From a checkpoint of a small contrastive image-text model: 36.7 epochs.
Rows from block 5 of the text encoder, named by matrix and row number. Rows with one number belong to one neuron. Each number is 128 + 32 x the weight over its row's rms, rounded and kept within 0 to 255. All counts start at 0. Numbers have three digits each.
# gate: MLP gate (text_encoder.blocks.5.mlp.gate.weight, 768x256), inputs 64-127
# fc1: MLP up (text_encoder.blocks.5.mlp.fc1.weight, 768x256), inputs 64-127
# fc2: MLP down (text_encoder.blocks.5.mlp.fc2.weight, 256x768, transposed), outputs 64-127
gate.51:111088124111179187095121143122138096127111173144153216114216135137103089120118076075122125085113140133155138136136154118112202140181119140160141164100147175102169108112191138141151108124136141
fc1.51:147149105133201156135161167141073130119113086120130106104106133066128112175137076112141118118181176188117041071097154143151118089155111087169099144124080095146103085178085138136135165150151131
fc2.51:027124090109062113136160105113137058087092109148161055128145085158102112155065136089134154084150142137121205176120147128082145121158159059090113191192155094102154130083075099148164178165132124
gate.52:130145107191140135075175093112069089134124070151144120102160151086089111159115161125131123121154082160165139133136155151167132100126133112165118129143090144108175149140090134099127110131123150
fc1.52:163161181190096128155137142109123161088078170137104135154157115114156106149136129073181078109093148108131123152048128176108220133183142103124120162084087190102110168096153174135130127113132134
fc2.52:069108128124112101178159154144076100067125152156076167127217074162071112093128094162138140094103133158159143125156194096129131133119150104112099148150133115083103162121109099075140161152105116
gate.53:090117066210160135088140146092108097142163125145116143179172095122148098104174089149151111134134116153136116109083129146113121190106077146177207118176128115121150127071117124168101159130073121
fc1.53:153156144117121141155168084136207151147139171131150136108099109157137130158087128148128107109094116149122113146122113155155070062124107111096140127122115144145121162183140083117162078199154198
fc2.53:101161114147126094155156149126102073088130106120138234150098160085088102130100193092149142114139144197163190117145144143140140107115094151183146171129171178132129095213117180145188083132133113
gate.54:049132118121147134128145156136179139102158159146135149169121150115103151131168131169123108125163143128141141108072150115144111175194079176169188128166109165079145135104142110161093141185141129
fc1.54:115150119174125137088099136109099127127158123183132034150124059090156111162121098183121135176091080153148062090114151175087108151118112194130136163156122134167078100079145102131093115186114151
fc2.54:098132090116144109108094084148079134132182127130112108093136194138149139135133093112080160137110116151122070115085076092175153129101132154128123178151136098126124161145115154094089154174071085
gate.55:153142102131156136081090127151134149135101110085040093128128161111144146146105120153133179141079108128158098079095050095130076109141120156107159133175176158136134133172187065130087065075134073
fc1.55:103156097094178115142114117131111157126146062110039158113115170172165070141147094143109102168097156176162113192136136114089111115121107119119126082140127214138140152145183134149105135130115126
fc2.55:187129152149113090150115098097074135140087109150165154125128067174116129115098145114092133118116132105071154225178086089120099186150096146089157081097118120131121131153102141075141150117142090
gate.56:071167124209100154102188143086113092175149189121167115116170155120116140144167128109157158115169185175145137058066137127142105126145108128099139158182151119119097140126107133213098168084071153
fc1.56:120142108119173126076141110153138110120185157133160131112136099063144164084113149144148179139097138181111170119096127144138120183156078074156160139163136129067142147122139103175149147117142149
fc2.56:183120137182115137142097062111110096118116152086101122154126148154139134160103151141102106124127164103109140088103129108195092161133062143130122100096131132164150190144132119106136155163153102
gate.57:104079097112171106112155138114109121149130116143081088083100146149131126151160145110142122163052181086094094074154139134100178152082081161182130138140178111084115132119140125156158124162141114
fc1.57:144177151133128027089206144078174120145107172107106099108093159134113123144151106186162165112135166155119200174058084116166086099087105153104102174149118135055122113123102114082123115138105118
fc2.57:136134155125132169076106118143116161172180068177079153115071083106107173061096174110179165163123143128154094148109127051123133149170163161074129161129074049106156142085187197112107104095058138
gate.58:141140151130128108133089114144157118205190147110068121093169128084100089148099145154096060140117150159144110113187136092061076088146149075082174168104108081125128116125136148197153155126089193
fc1.58:158082131183098062111134108101123167032149076125105181124077158125023066095088132134138078191125116131142141150119102098127129160156140102113086101116133162125155146058103194122143103133140123
fc2.58:099123110081097149172086139160130095117109152122083149081163065132122150140149125087139160116152122132126123155122075139059103157115147105148074186108148138135104078164115106153105151066130162
gate.59:156166117160111067152142145169082147102102156204151080101053134154110085159155201093137187148175112126151148161060132086122155038122159110151122158165174134078097142165117155123116096145140109
fc1.59:123116161184167128077094184157133165115192092163139132139091136089132130174176160153083116136110131153144104126180175128180119117174176143165147141053082094093105121113175135181076150148064190
fc2.59:100072109107097087132142154142154065114081127097165108165132105148151134100108134084140212135157100129083135120155165106097164140076162127111070153096101164143130108157156079096152167065099090
gate.60:094140136089085149154115120147134103160138090149111133125125123188141143107124123150131111081110148126106099152151116136140124137168151163168138116127097143148113107137132096093194179166157180
fc1.60:156183156127141099134130122103066142141137111193205150087112121065157132118091126131124166178121127139183083122129198101129085046121082049073107100126145116118087142125113105114068113121115079
fc2.60:092112106071137149129151120107130186084061120100171097161133157149098143123139125108103084108079067084132198115131113218134187189101143153169123093118152093092144095121160163147110135124138054
gate.61:132113018109157148187139131168099096109105125197108106116081094190119141127157132132169153131090161108133154164167189201089092135106164122147101131143155147117123142098112128113118169139123092
fc1.61:111105069122165141164143116147128130122150101171113113162071133130127152144208143169138129103100123073050153141130122111135115133079145100127108147124146091093095131111148173085157152124095143
fc2.61:111134175163093134143121191137162118141225150124098122137174103147099149192113117147143159157159167197137064165153173114130136145080139166135127116138137087158115105074102075167069145141121168
gate.62:126142093185123115095136177125072106129112095194115093138124088160109096152194089144130103127192124121107124138092134203110113101051135168180133101178129180101092149173145179140184136150156089
fc1.62:106136135147060156130124147110134128072155120135138143126150151119169137137144083110118072131128123139111142146085101138069180131101147171165155129152104120098104137171094143183181199151191128
fc2.62:159151156147177147061136101089108141107122154100170108107144080165203156114113072164111080094146116087114103104130060076155147145045132149118124128158107139129105198117118107134121101103143120
gate.63:115119145073132165173073147149127091125146142096096216122197156068060094144165114112125194147184143134132086173139112159118148147150107103121113132104177099132100114151157142152141181127089076
fc1.63:124180174134069133145091126124133082157086104094100179098121116103082096168122056079173123108074072128144179117089162096121104122093147183119096136101136149183148137091130115099131148119159117
fc2.63:150165142118127171125072140197081100127098156117137174103170126109158171066112127104168187115121114164161177175067178131178117133150060158164161132107130135157081139141154156132112096127084144
gate.64:062123084113077135098129123121141077122084154177144157139060130086143159145097152098145183076129115126133147149139175090121144127105139173135137131105098119099149124171091146075177113117186167
fc1.64:144158108186146062130129148131135162163138159192147171151109088117114148097138089112119172119142124150160217103105135167143112155114083147086152090129137075127148153111126088130160101151149145
fc2.64:072122094116093199091130120156131182155136151140151093089087092122157138060102119144149099086147054127170137147064101144124090092045159161115133166138134067130180125144128101070080114181126094
gate.65:038091147136107105087111145147113100121126142171110156166151079109125099153145160106071140122155101085125131084059124147153149155127105109119161177127156118112164099163121156153140147093080121
fc1.65:150127116141187103144140080112107080082090107121133101141169107144148151081128108160170157157158082153125148132083082204138173144151075115108135128132152113165105154133167180086121102106104060
fc2.65:123126169139168107110081134156109104136164096152177121102124108176226130094146131111085162163189172132101121176160140032079162151090112105137106177080132133066130194124134156143133141140115132
gate.66:140100049124168165188154126146153027116122136102101149076122176157099153168151092123127133137110101151137154085174132146142130167132109169209179151184110125100144127140122135175164143248132140
fc1.66:170125130188054172121160128122120109106087160075140174098075141187172106159110129125062135135137167078141160121176096149152139090158141204141162131125122138037137164195155086138173108147099180
fc2.66:184120126106137096144104157107150145113149121119090170116113164131065085109115136130101128145133151138148163221185103142137173172138101095077073118147153176096087139076142147195150080140105089
gate.67:080148161138169133085098080173172143231108210148143117176161102091139111132146152098085127148132180103106171121126171149074102127097110098104118156147158089106136083164097126118090197140129117
fc1.67:131177133148158138106101121123146159203115171145201085186126101118171165156145127142137134140149117085133146082178118146117074134131069133149127095152094112105189173124148110124093138142162128
fc2.67:142102104143168162184164074116186096122158123175097122154166101105122114080109046168172065108107151172154107101178153139091132076136166132166176119143151137135096159133114124187117115141178169
gate.68:118106120127141182133148165140108171143174157148135180180206138126091133170159125100138167137089109142144082076129135163094136179088116112139103136178136094152095099080102111101101139098124153
fc1.68:143089109105159178155122074168159131124118117112093158061081115176093132106137124129144178129099140068130130138153151157083128127116184139171125086125159153117146072101159138106090135137140117
fc2.68:067188111118150128127120141130147122130113141136092122136164131130089136121119107115125157094156118121162175111170122206163125115120196172081123144132164168072137113145176025131132093154151138
gate.69:108130088166124097198145118107119100121103126153143186098130190131125093134147177129038118145112147156109138073151158142144174117089095104138100132142139141075162089120162155151090158101090127
fc1.69:127163115139141103152160077115114126149122148089245200082144132063146124123106193134159166081146121106116143084086100125109121099135098109144127179182152144116171139156140133101085077073138119
fc2.69:125160091131107087171105144175107130114162104150131111155149120156099176152123128182144107143114133102145120146154135132119158151130101098130130053160130112116083097093091066125174147128063092
gate.70:096110107084165091112161108106146111109074179127128125139110137172134153076083082112095080102096163151152128091124160137070181152114120201152095103147056119144141108111138115098080098127180119
fc1.70:094127153111150201136083136135198133078168105086108133095152090090177116083119124150141146147153157187122122025148132133083172142131163191137177142148066141091114142160152121093140081151117135
fc2.70:080070122158133055088130087144145077135097117103117041153059106116083153129139122146105090131104166100151189169138080169137178108148062086123082143109114107160150121109088171145147151088140131
gate.71:118120181156149144166160130115097182203189147195129128104161117143123150136171148082116125103106131128108063179129149132154152144125096127114143064078150136125152156100123111117157161186107163
fc1.71:175136109114124152141146110172146093149179143185149073160078100140106134080092169081168160165051066155130132113063132178139099157167175179113090105121103132104132105102111073164139090162147087
fc2.71:157130130176078115138140124144136169143166146085165110110206097114119144106110097186130071084135090127109185124139132122159110098145200106167138157077136191143082175097056121104125106092096206
gate.72:075154096159160141122081147123114085158155126127132150122154110149157072146174117129117118163162135152104078128098152151133105164089105122147193149119132155119105144160117148094091183150088119
fc1.72:177189098092071148147089135142148102107132165082098138064148152064104120123157140108139197155139159128110187123155140185167096166168126148100135099095161071104133177121158133133082147135110141
fc2.72:149103131104116122130123120138107092145128150102172117140133106154143117115128113165125106081087101123183126056074093129130117138082069190166157090109068045159186141095147149134099157104184131
gate.73:064081128114141151108141120169114112151094143163119105087111130148116107120156156108107110106122225112122137161208203193101138105122151124149113069108112148122164072091127144144099140140139193
fc1.73:128184137096146144150108097164141102110120089103196098085156092139090145099094119176164129143123064189189128133151156116127162178208150126159093165120175163040117109158147046147089103171164110
fc2.73:129120125104139102067090115125122176111128100097107130136108155091106112137123179080075160160108107076112179079113140148140157151120127090109050163197136065147182160099166192091110198095134054
gate.74:120115082152050154198128113136108175142150224145134085135183182130119120161135111130098135131093124088057119104158136191095107113108097109115158153168161120128132100147130083202125127151131153
fc1.74:093113149161103048170043092156135134133102184135109093112169113119139059103099137084104131165090126108104123124157125122082075142091147062117077122087162185067128099135112072203084159181128144
fc2.74:142163055125126140147157072115104164090104136143110151159203151157152109202179089153128113136098155061090153086181157147143152118139147109118110096209120126111088157153138103128149148127206116
gate.75:105090125098153179135176204118113137163153105154134101163130130189108155173150123113182132143068181143166109186119189103076153141148111187127125129123087187184167043107122111102121163087117125
fc1.75:130081119136153070128159134099149120108122131169103167125219104151073102114136131133169167112088120167170082165126104100126134120152118151070128167100122149190104148133095146109101135078123146
fc2.75:153120079187145125066092118067118115137104134145173130099113151079179107193093117150108151076088140134183169030126158121093091081113087130143170181174116098158068167065088128141126133159113132
gate.76:091162107135142147143149150107179135111137151127151100136146128184077207136168164199139191108110145132130114076136097139130111157098151119174131147126156141107080080157124121097103105182141176
fc1.76:147136167128158096131170184088141145195151160114115161145122113158095097119065150117116093141120186176121076120190155122116153132106129133133132112126179156129131127129091167117153059173167183
fc2.76:145114166135130158110078109179168164131130134131149123105099130092141162093126162203109126107140179175104128163109166146147097073123121106093093074073121163126143113118136092115147169120077196
gate.77:042190127151071163092149112158133120142134162149149097173185144134119196126186142128126159119110124162183146102074127200102110153111093175147107126143094131173119118158091094148063127103094098
fc1.77:110168099159132156117139123180138137126174190111177097111159116113148186136118161118114170062136105102182102144117118136084121092151062149124127112160098101136138123143078063183104089122088138
fc2.77:127129126108099178129180138105153132087142157147127070103114175090185166158118068085147121125114130153133119081179170147100132055150125177105086082167106077170091146145081140177130111110163099
gate.78:163143084173169145197151150095192099108130158115072126129129124135091114165153130132123132095153140126107140112164100230107124087063128142173165126231074190168168105092142136140134132156154149
fc1.78:136120110106123153129153136157157098156164089165147160140173112138144085168134110145198144119151121150188097114085169218096089124136092174046187115105075120073114146142134040114088101132107159
fc2.78:142124152191122150157110112174137156154101171125164122161113115118137163114145193120149135127081158188112159167171152138146153130135112082156130121111132110136109140170122130132183118157168118
gate.79:064106129092141116070075157169098073145121103124086093191095099105106086135112134121106123145094100154138123119145130159124126107126156174082101105158166155167101081117147086103126129116092128
fc1.79:108150137142117089115158104147107094142103094163112163161142118169151184145117149108127152114184152110174091097107170113129100106094102129115145059190080080201179129136085095093113128099135110
fc2.79:131108172191109151137100089109125159104091101091128119151028102081107166092090187136172142183100054143139115187088077184102115166176159103083069103063121110151109091088157161121124155155122101
gate.80:140145146079115112094098146109106134158115149083092138100065140132118173139089137133116172110110063205169154120109137098109133149135130134169100192157144139119145099141161068146172148162144103
fc1.80:149182143142189068184152091189072160087156127174138053147094189129119177143147117141093196122123147127120101062121173109123145109185126121118100160093168106133084158154140124129152115148125080
fc2.80:197172120081175151164113117134144153168153095168162150131144098182146163178062102084199116163073119133049096199133197066094120114151121110110088156168121159134139129088149149122123184107199076
gate.81:130127131162169103165144149129126099184137185098150124060074147111118098117115110147089147111131148131142105131172120130097118093143105146136104161150108097153069147097170112148173148185164187
fc1.81:105074134067072163024133149111101094069096033174124124172122149115052089162117074123136150155170127156143114139093106103136123093137097192139135119108117095169126153101081151145156178101132179
fc2.81:149093075157111154113082156159189109135149111143137127144168131129140135150210092080105134096069100135120108140155138066107112135072165142116090139091187080160121135200154130155105081144148142
gate.82:111093141133140140190121096118080045136170054090119151114085145118091109157092109084127118194105130162158111143233177112105135140188132186119185124140152089158150088154180162139183142156121100
fc1.82:176028120121213180111113143104170126080127087147110147137129092144102121118126188143096110161115127109153140124168141196109108184109138164170095084114113161141127106060137139130176115176183143
fc2.82:141116124121161108122101184130128096089094097134156138136051128197102134151132136090147153161077078178122088130152111183094118160096184124130099147140090137102147150136116114144204121115101085
gate.83:106102176140141140112115138084167136116214205099165116168126135079148140105122117087091130118127166152120070109203132150130190090133106176158233090129087149120139074114166141178158114117154102
fc1.83:150133108127045183146135134142173135179109099110093107151116183203133060125117127165111083143099122152109138202084085172137109154108071137142121107120070109186128145092094097104171129145136172
fc2.83:122117102148131117162174179125108016156118106120119067107121127186127086132126091152155116113086152193077072147140157117115112132112166129127132211133105132182129094128171127125171113116123143
gate.84:043186041129141146183136177120115066164121149093100147088119139139118126161136093103149101111131164174136122113198215141108114138110148182140164170153186121132133109167145111180143144133118086
fc1.84:142168089104162129190145175117147127116015097128116140087120158086115147156137136134133135126150205149133095144145099082136090115125118121116099146084171108129127085179099139135128147106080126
fc2.84:115089171145166154112117116098105105187206119137101118144147095149136142111123150126159113154109161147179096171161085077132152107103162123167163183155128121113115116136077181158139154089112122
gate.85:105144117118084068104110164119130165156120112130178131172170134160146131131192127115093098135087173127110122129131182103108135136163150105170134179199135100131110049131086162142126164134100077
fc1.85:124186117146126122118176110136116083120132128163098196095198114145135060160122082085163203101113183081139117148190119193153105107103091116116112094127127112151123124107068084108108091114195229
fc2.85:125162144144083104183122104148106144111124070145159097182139036103163207129133172168131097138153094115105136090090136088140102159069150145165087105109147096113139105176147104106098079134106033
gate.86:117168129111156066205154095143113103117097149132000116170094140134056116127148091142164133090126156156098132140190148168113105103149169194144140118147134118193082150162162094130200159181169094
fc1.86:145180178143099167055133158143100081147133129093098191133110119115170082142097112148073130153148174087118077131181163074130146114148099117085101112176138132136057153160143155091151129191181166
fc2.86:156195101138123128132131128151126197120097134132122154154174165079122189059105110086105100141114145088156195128125072135144180134095110140125158113140100155078179079114153110142164064112090092
gate.87:053101137158119148134103121100151117098122157173081145119146126146077106152141161071135096146120092168122137153098104098103136142145068171122167057107100075106162177080089146092092155100143113
fc1.87:119139133113146119115148213113130092135094123058111062135113098155102109120104126098133095187116102121106157123157133121143179098124137121159137061147090196149074141099146115105113163145084117
fc2.87:154151110033120078072112156152103162153185124158091192086159140134143083077125129081153099124106092132137160126169126151157167079122163175084140124127137130093096112137088110077151117120168190
gate.88:143129151144089105162107152147089073120139108060128164113141161176090076132113139090121119116122128138092150115109133108130175172137156107149125214154111150108156135150169156158130149139156044
fc1.88:123154073099158190112145123115169125086157144109158154158089124209095155174141159112128185090185124096107170122093122173156163170114119109131113136122104127053181141136154076142119073085156049
fc2.88:094136106091120123141124110110147159096139097138089153148136120155090202099175134097126173141172093084144208127100133109123159172123116143142099134155185076102147151144119132100123133145129029
gate.89:070150178140137128119083174109131125162159106118108127153146149156112194140144151140069162152180116126145106128207149130129152168112143132160150096159134136110111126166154131150129124145132095
fc1.89:218177075154108137165150059151133133087135106131114142122132143088168103124117138115175106106104103134143145148097090149115133131133145141110113113127148123121149094099078158142120137125110148
fc2.89:116149106110153150110133163106146150143133116141154187124155143097131063062082112107088162141143109127120065168155117153102139128122128143152174197125170146107112112068147101122116115129162129
gate.90:097137119153132107127179181126122142115167118156119155178181129172093130112159135157134124141094134125163053121126143120126118112101111163152169169190098153128130086161130122143157098128103143
fc1.90:087116078157107083168112165128086146158108130149130087088049148096099106126123080111095140086126161100126144141166197101115150157107147168152083159143119109150143106121133162177089137120149119
fc2.90:232061152118131159089093151165116116179171151148132092143133109146179104112088115127082147099108135127131131146115142126109105117091036102153160104157143119142096134122120191144141113076177116
gate.91:141137049129105148191101116121122100121165144142096117083131141104118131162152108145164150158091102184078127189138132108106134105110140112118069163143166138135076107129122122146158171146115144
fc1.91:098101130133106083178088060148101111084230115156076083136103101146147110161130129117154083126115173148128081124111172104126128108131153140133120135118095142166108141165166140158188167140187078
fc2.91:086170106123171146101109058141115100115075109103157114103066079163185186095122177119129126161137098124117124140179098118076112093115212072134083164108135129130110175087109131100083140102165090
gate.92:085151130145144116097157182133119113183057181081184125093089172171112141181149114132084135114127140114164180143207156151119144165129128168152135128132145129060174149153108074204127047186132126
fc1.92:148174099109106156115104089140128158132128113176138064122112143070125135109158148216134151092151119150147164132099149161129111102155085113130158103133110164181125141092182073156078171130160117
fc2.92:097161169103140160184126124131102150113151165127145123077187132131156156162134157111173164161116162088101143139107113099140076111099037091152110126111179094149086109070122112125136173164152138
gate.93:063096123166164133107097138108126128191149136143153145147185125104111093119141133095114110123122104121163115042176163150107123097150132197191187149136149131176085116170144152148150156138162122
fc1.93:140124180083154081108144166132079115110132139107160099156147156155160096079132144090145084089111157169124184095121123182126133135115097157135136147135161117140090150116131126118173125116177096
fc2.93:103156169141074172095126101126109114163132138084110139146134108176092127193163128129149191133147105177110171114087203143165156160148166187122094065107121127206143078196196136144171141074139083
gate.94:113142144166166092116175155131111127183163145181151147148180121104057085117118145150139164128111123154153163115113124179108120140094062161120130154117123107145113045108141145146098123108101061
fc1.94:131116123051129177105082099188121127155079156155141165113102176090209156123170113064138129138134155127084110143148176116083120037184090064164090112150140116134148152131122142080126158104120120
fc2.94:094163086108085134135176099129166105090104082073110082190104118133094156152153185145107128135153090075120139131140136187101154135104107107088139136135089106104186109150160188145176134130112101
gate.95:142177097116065165130151139141167172104138153152136166125078142151102144111215124175185103157066176115136112154143144111125082110136116167128139118154093070131162113127141161134132184114125097
fc1.95:120127137148113134042153224128112110096157155101147082153116109113100141153165165170106111135145146152153100156164129141140107153069055151080153131152090044151109096135133121168128140083151117
fc2.95:052120107149160127123173091111143152087143186114157102124157135079125074107187108119116101095163078117135151130135079155190132165092109074098111163100151143105103128082109128146115088111139125
gate.96:147135117154086066103146181112121117145156089098150167147176119124110057173135150100145125131175107133157149118091132109167126169126168133155160203182126181100158130158109148138122128169120132
fc1.96:090150176127183157144083087099115131137099114153083097162133068133173139091124091157103124181120109158115063115194050141096143141109163191110143059090152119172085089102089114123140136171116135
fc2.96:120086130073083127135109138174181153160123110140072087053073145129127115114085137157096063179074155075132159169119123107127127149146179141118102071145097115080150107100136142091157182147089144
gate.97:085103153180154130143120148144086106217142136121140122164121107175119121156098107128101099098199162170140131111206206152149163101112155145134171115141077146139175134147149148163147147130163156
fc1.97:125105151157083128094174105105146163121129098145118081174180112116104063177130142090104102116135089122149070122110143132141170183138205172106121146081108158161119159140086151112172122098133130
fc2.97:207104111141122180114118182202124171113148085156110068090126164131128132107148179132106190129138155142091064132103147157141113144153098070096093149134098072123152142105163127151196115124079112
gate.98:152121145214142130112060153046120093120181121152142191118151105122086108136156128119103114137151090201093126142172111134128149176095135126126171122135168144114095142112122171184189065164151130
fc1.98:109151080138111116135180069100180146162124173132130151164115090134176208093118151166107079138094144077137110083129106080098083112131157149154162126110094080116131161124127108147080127138152184
fc2.98:109173065120135098155124063175176117048069148149084156124069122080093157119147166147147166123115128084151216098089108149090087122131174116194083183152181183081111095192123119091166116119108143
gate.99:122137132103112110186132061182119063163062149103117192091149146156116108107128098083164098124133184151108108131170148076111134072158141136170179109157091136141172106122126139074180166127106068
fc1.99:131147109145119090105176126110168104146162079151145081129103136169122074158137144163055057123141184105109106104118180167142118134111167156083136125132082113091130129194127047101175136119133155
fc2.99:156110153104122104073110155067140140122124124127080126160181109128125105109191128122142161207173149124124123107201189161105120118106147146083143185117145078186116123050136143090120162141123116
gate.100:154125076205108094132139107123156122128111122158072148128161080137138081112193087110195076127108143082084134094124153132101074103080146128172120171153108107138076155174145089102105119166144187
fc1.100:131106101154112189089145147115172101122142103100189136213213146153095109191139147127107149085167083127100111096098127149127198172128096125086124099179133153099187099129106126109180135031124036
fc2.100:110169100103117108125175125106146158060111132083118119137130165140104113162169091104104084096122132091102157086151053094088104103096157152129127140152128138137071132170079123140202081160153104
gate.101:094141125123098116176139126106123137122182086168041149133174140079072143078172105123110138192126132157176114099112168106139088135168112111100106115136154079096102146120130156139125160170085104
fc1.101:098073137098143108119110093141154165149164117160164107202177108132159140061151142143133113104055107124165054157087107118097104133119167127117132113141115150147088113113058165121151174091118194
fc2.101:148148128121101136162113163165123127130091097119055079099146138158142085100124127155180127128076200137095122160164076123070048088110120115104153105117118097160131128154136159138127107125121133
gate.102:109096115182154109109129141118149114158161117142107151183128118138144086154145155063101112092192105143159130106078161101113114125119136112117118131167146141115130129097135178181206090104097128
fc1.102:102089159087138195099202125109104149106112146177082144071135124107099127067145060183117120161110134136069153153087091169131148111102078096138147133145126083109102123152116094126106150123154124
fc2.102:071171122128071151207126097111123135114153145113108066108139123148095072099129116084149122123149131143091149154149135161176071079100154158107118099114151113164083140194101103193090127103155106
gate.103:108119170157150103151152138107155068155043116111071154156207075195068104177167124132153122080171149121144142079150134152119080144075068184133155119139148106196135118121178116107118091090165081
fc1.103:150139097056123175174182161187094121104090112128136139095090107088172183117151143114140130115193153082152140112159134129126120090147067163144111130146132124136133133136135102080130123103119069
fc2.103:130127074098145131070081151093123124108170134066151144100116146089144104161113114104081111093120177181118126107121120122159208155168108131163131122091118168128106122092141200122145107155153178
gate.104:083155119116121083173169105122144159097112088079089161135143133130086061153121125157150104174168121157111117105097132146108167145153183123133126177136155194103083105128133174115131144141169098
fc1.104:148123088137095043132127166105122158160142146111104165041091190129084078157058075117124079078087149152161204164143128144160148131154126171151133090125141171135123142175118118097120105160130172
fc2.104:181131132119143190171135114118077050135092152123194177171136123169158132121120191146198127107101070161144110153167105146093144151139149113068163147116065162138147152063123102092133143102174138
gate.105:147153132138156193143066148128120082148096099128080129119176174197147119161147198136133108141122134148170148101174198074101178114118119123118081140052104084151155132100157169180118141149101138
fc1.105:131119133150092127118199100098132132150129088090139141132146115076115092189130134131122157161155181143137135093165092160094142220090109146150124109175121070142097120176085144191151159139082155
fc2.105:095140085159106195063101101119099129136106109148110183144101174118134192163129129099088114137132162110066108137107168101155110113156149169085159089111163152133137141095117100110111094100117147
gate.106:101120119121140097079063121161128124177149138142144129144197114093165096107133141097089124132094084106119090084109132102073098137121157129178125146130165150113134089160138146149147190172153108
fc1.106:125149125089070089128183179165097154177081140147132157146094130187123095124098120127106127111084162087097128173072140098122138146123121133107097153112139111108167124131068160166105155158126157
fc2.106:168174112104112160103094129177098183178203140136085179143117117139186134127075104160115192155132201120101114139165100051075167087131098116103114099145174098104075122133128135100143140127148119
gate.107:068113052171138134163132162093111095144110111145119097086160108163048093127185125145103122100178087181165135099148142179151110135103144165154127172177175138148079099121131102136111116148153126
fc1.107:065130097175115144144176108142210103093085143086160097114141082165092072131131127138145113125162096105091138139097131098137087121142139152147149141128146147131156124155140125115118111120130113
fc2.107:113072110154114188137113124090116182112162123158052118094154129150131154150144114159102085115130143113093148125154255129112118081109147137087156087123182128095103108149101143122137137132111134
gate.108:145099101167144111184068083105086151081166156172082197086145166145082143136090157137186123154158156130135123094135092088159183176141178090101133150155113154109141101167088081182149174180099125
fc1.108:092071112133187117142116118152086158146093135108103027132078160093165082163136116115159148101144138144094105139154124076122108107108111086159110112154180124140210159157168126111104164164113159
fc2.108:196070145144141070129116144097120160155098169093110161119115106148154109125134138112117140126162162170152163138171144116100125119057165122080116117102110176157130119130162131131058116175172112
gate.109:093120070147150131189200173117097111112101133144166122148131147168141132160194133131143130128087124049107124061164133183111085141035084124156162169196128126122196138140117149144121145129082087
fc1.109:157120108167174123115173150067130120153156184210076125145132142093126165138177157152091115136134181124086173106134137155135098141136096129133117096155153126125147140104124157155154155143143166
fc2.109:137108149130124139105141153087143162094104073112078120127040138126094121139065113137090107140071088130089112143144068166072179131136130108097103212103141180131121054114157117129118101097133111
gate.110:096138095133148182144144109166176130140176128175071142153107105128095131135216174159133139125145217095101115119114148127159086125076144120185100150208137137111103171157097140108088150137135119
fc1.110:099168146139075124130085126124140117120104071080156195089130133129093130119136167085088089166132094093127190127139109105156157141162207102160141143093151156081124150188149122092162097156111038
fc2.110:117074078115106096151173115136121141077141102139102130060127117132129134088148145122091054139089106139136197130099109085113105096131165138178103103151166113143081132136089188113157091153115151
gate.111:109112095121114127121186159142129149175124178125144137152148125087152199140123121105148110097080168144132177135150203168097168112143137144177142169151135043143135087198137107146046108104115091
fc1.111:132099133129163071166138107124103136183132106122079074104063121127081124127121159112087118105210129129123117116146154098155091101078091079174121176160109125116124124080117163176150120123118165
fc2.111:094111119141057160093105118121158088169157115086082103158116106147137096111125149154124118148107185137118132161163189112100152142115139189125125131151126094134117131130083131133149124120138143
gate.112:134168089144115147145115127109112097146126125149101119143162127133171149120135124151178145138085119184108148133179083162104093142145093114137131192169137108147140097153162086105145171177127124
fc1.112:112108124101161077069133084138092117160135136141091124141165160096135149189090117149149127112033147119190135143111178156087141104138067186152092158156116127209123105087165155079095128094162113
fc2.112:197110082108130135079116166122131133113130113173098125100135119150166140127135081143122156119089142125177125134181128103127090131113117140153126110162126139098100094126141186153099158103109129
gate.113:083178112128153179145136124124136109165121145149130154128206120137108160140133139130200124155139156179173102135118147109095110144157115088109111147150166133066069127148105129154065101110126090
fc1.113:119157103205168178094120139100152168172128124105137129123086084105159131119100081157082139161158148180132159094120072111157146142157090109139175193157135076141070159144127046167157094201103110
fc2.113:079130119145062103104107180106118174136181162095090162155132147094105125159140079142091129147165109122150151154127105088155123152175148192120170113102179131141145185124100144177140124162180104
gate.114:071162119092159110083150099147173158095153125111182141158080134142111164099124154131089164091173154117115134101076157161178157144086151159174137121163140169101104106156117070131128095141142073
fc1.114:093209101097134228137182141154164147087150114168144105158118149109162181085121119117135182119174143162107133089098141186135178123103099145188133109131128179110098105190162087174103111140129120
fc2.114:111082120135086163138108051139187136099178129157125085126100157075113188069099116143145081157148122159133113201085165100125167114141158069089074084137122131099145139159082084177157128107127157
gate.115:130105114060138104076173139158167123198147078131092135135198122142126090139154085183118096120063179133123131093172134115160124105138124124162141162179135192081117092120130087110197159137140117
fc1.115:067104139092170096110154143114135179117117145101092128067111129127155142139181026170106145118104138176109206180128062100137149124123050169147156128143171097077147114137109136068191120105081084
fc2.115:180173073113139147118154078109105120146115083137110130171200075145153081154106145130206130185130115112121090183140131124122103174136147191093100161148132093135127172099110065086107170123176102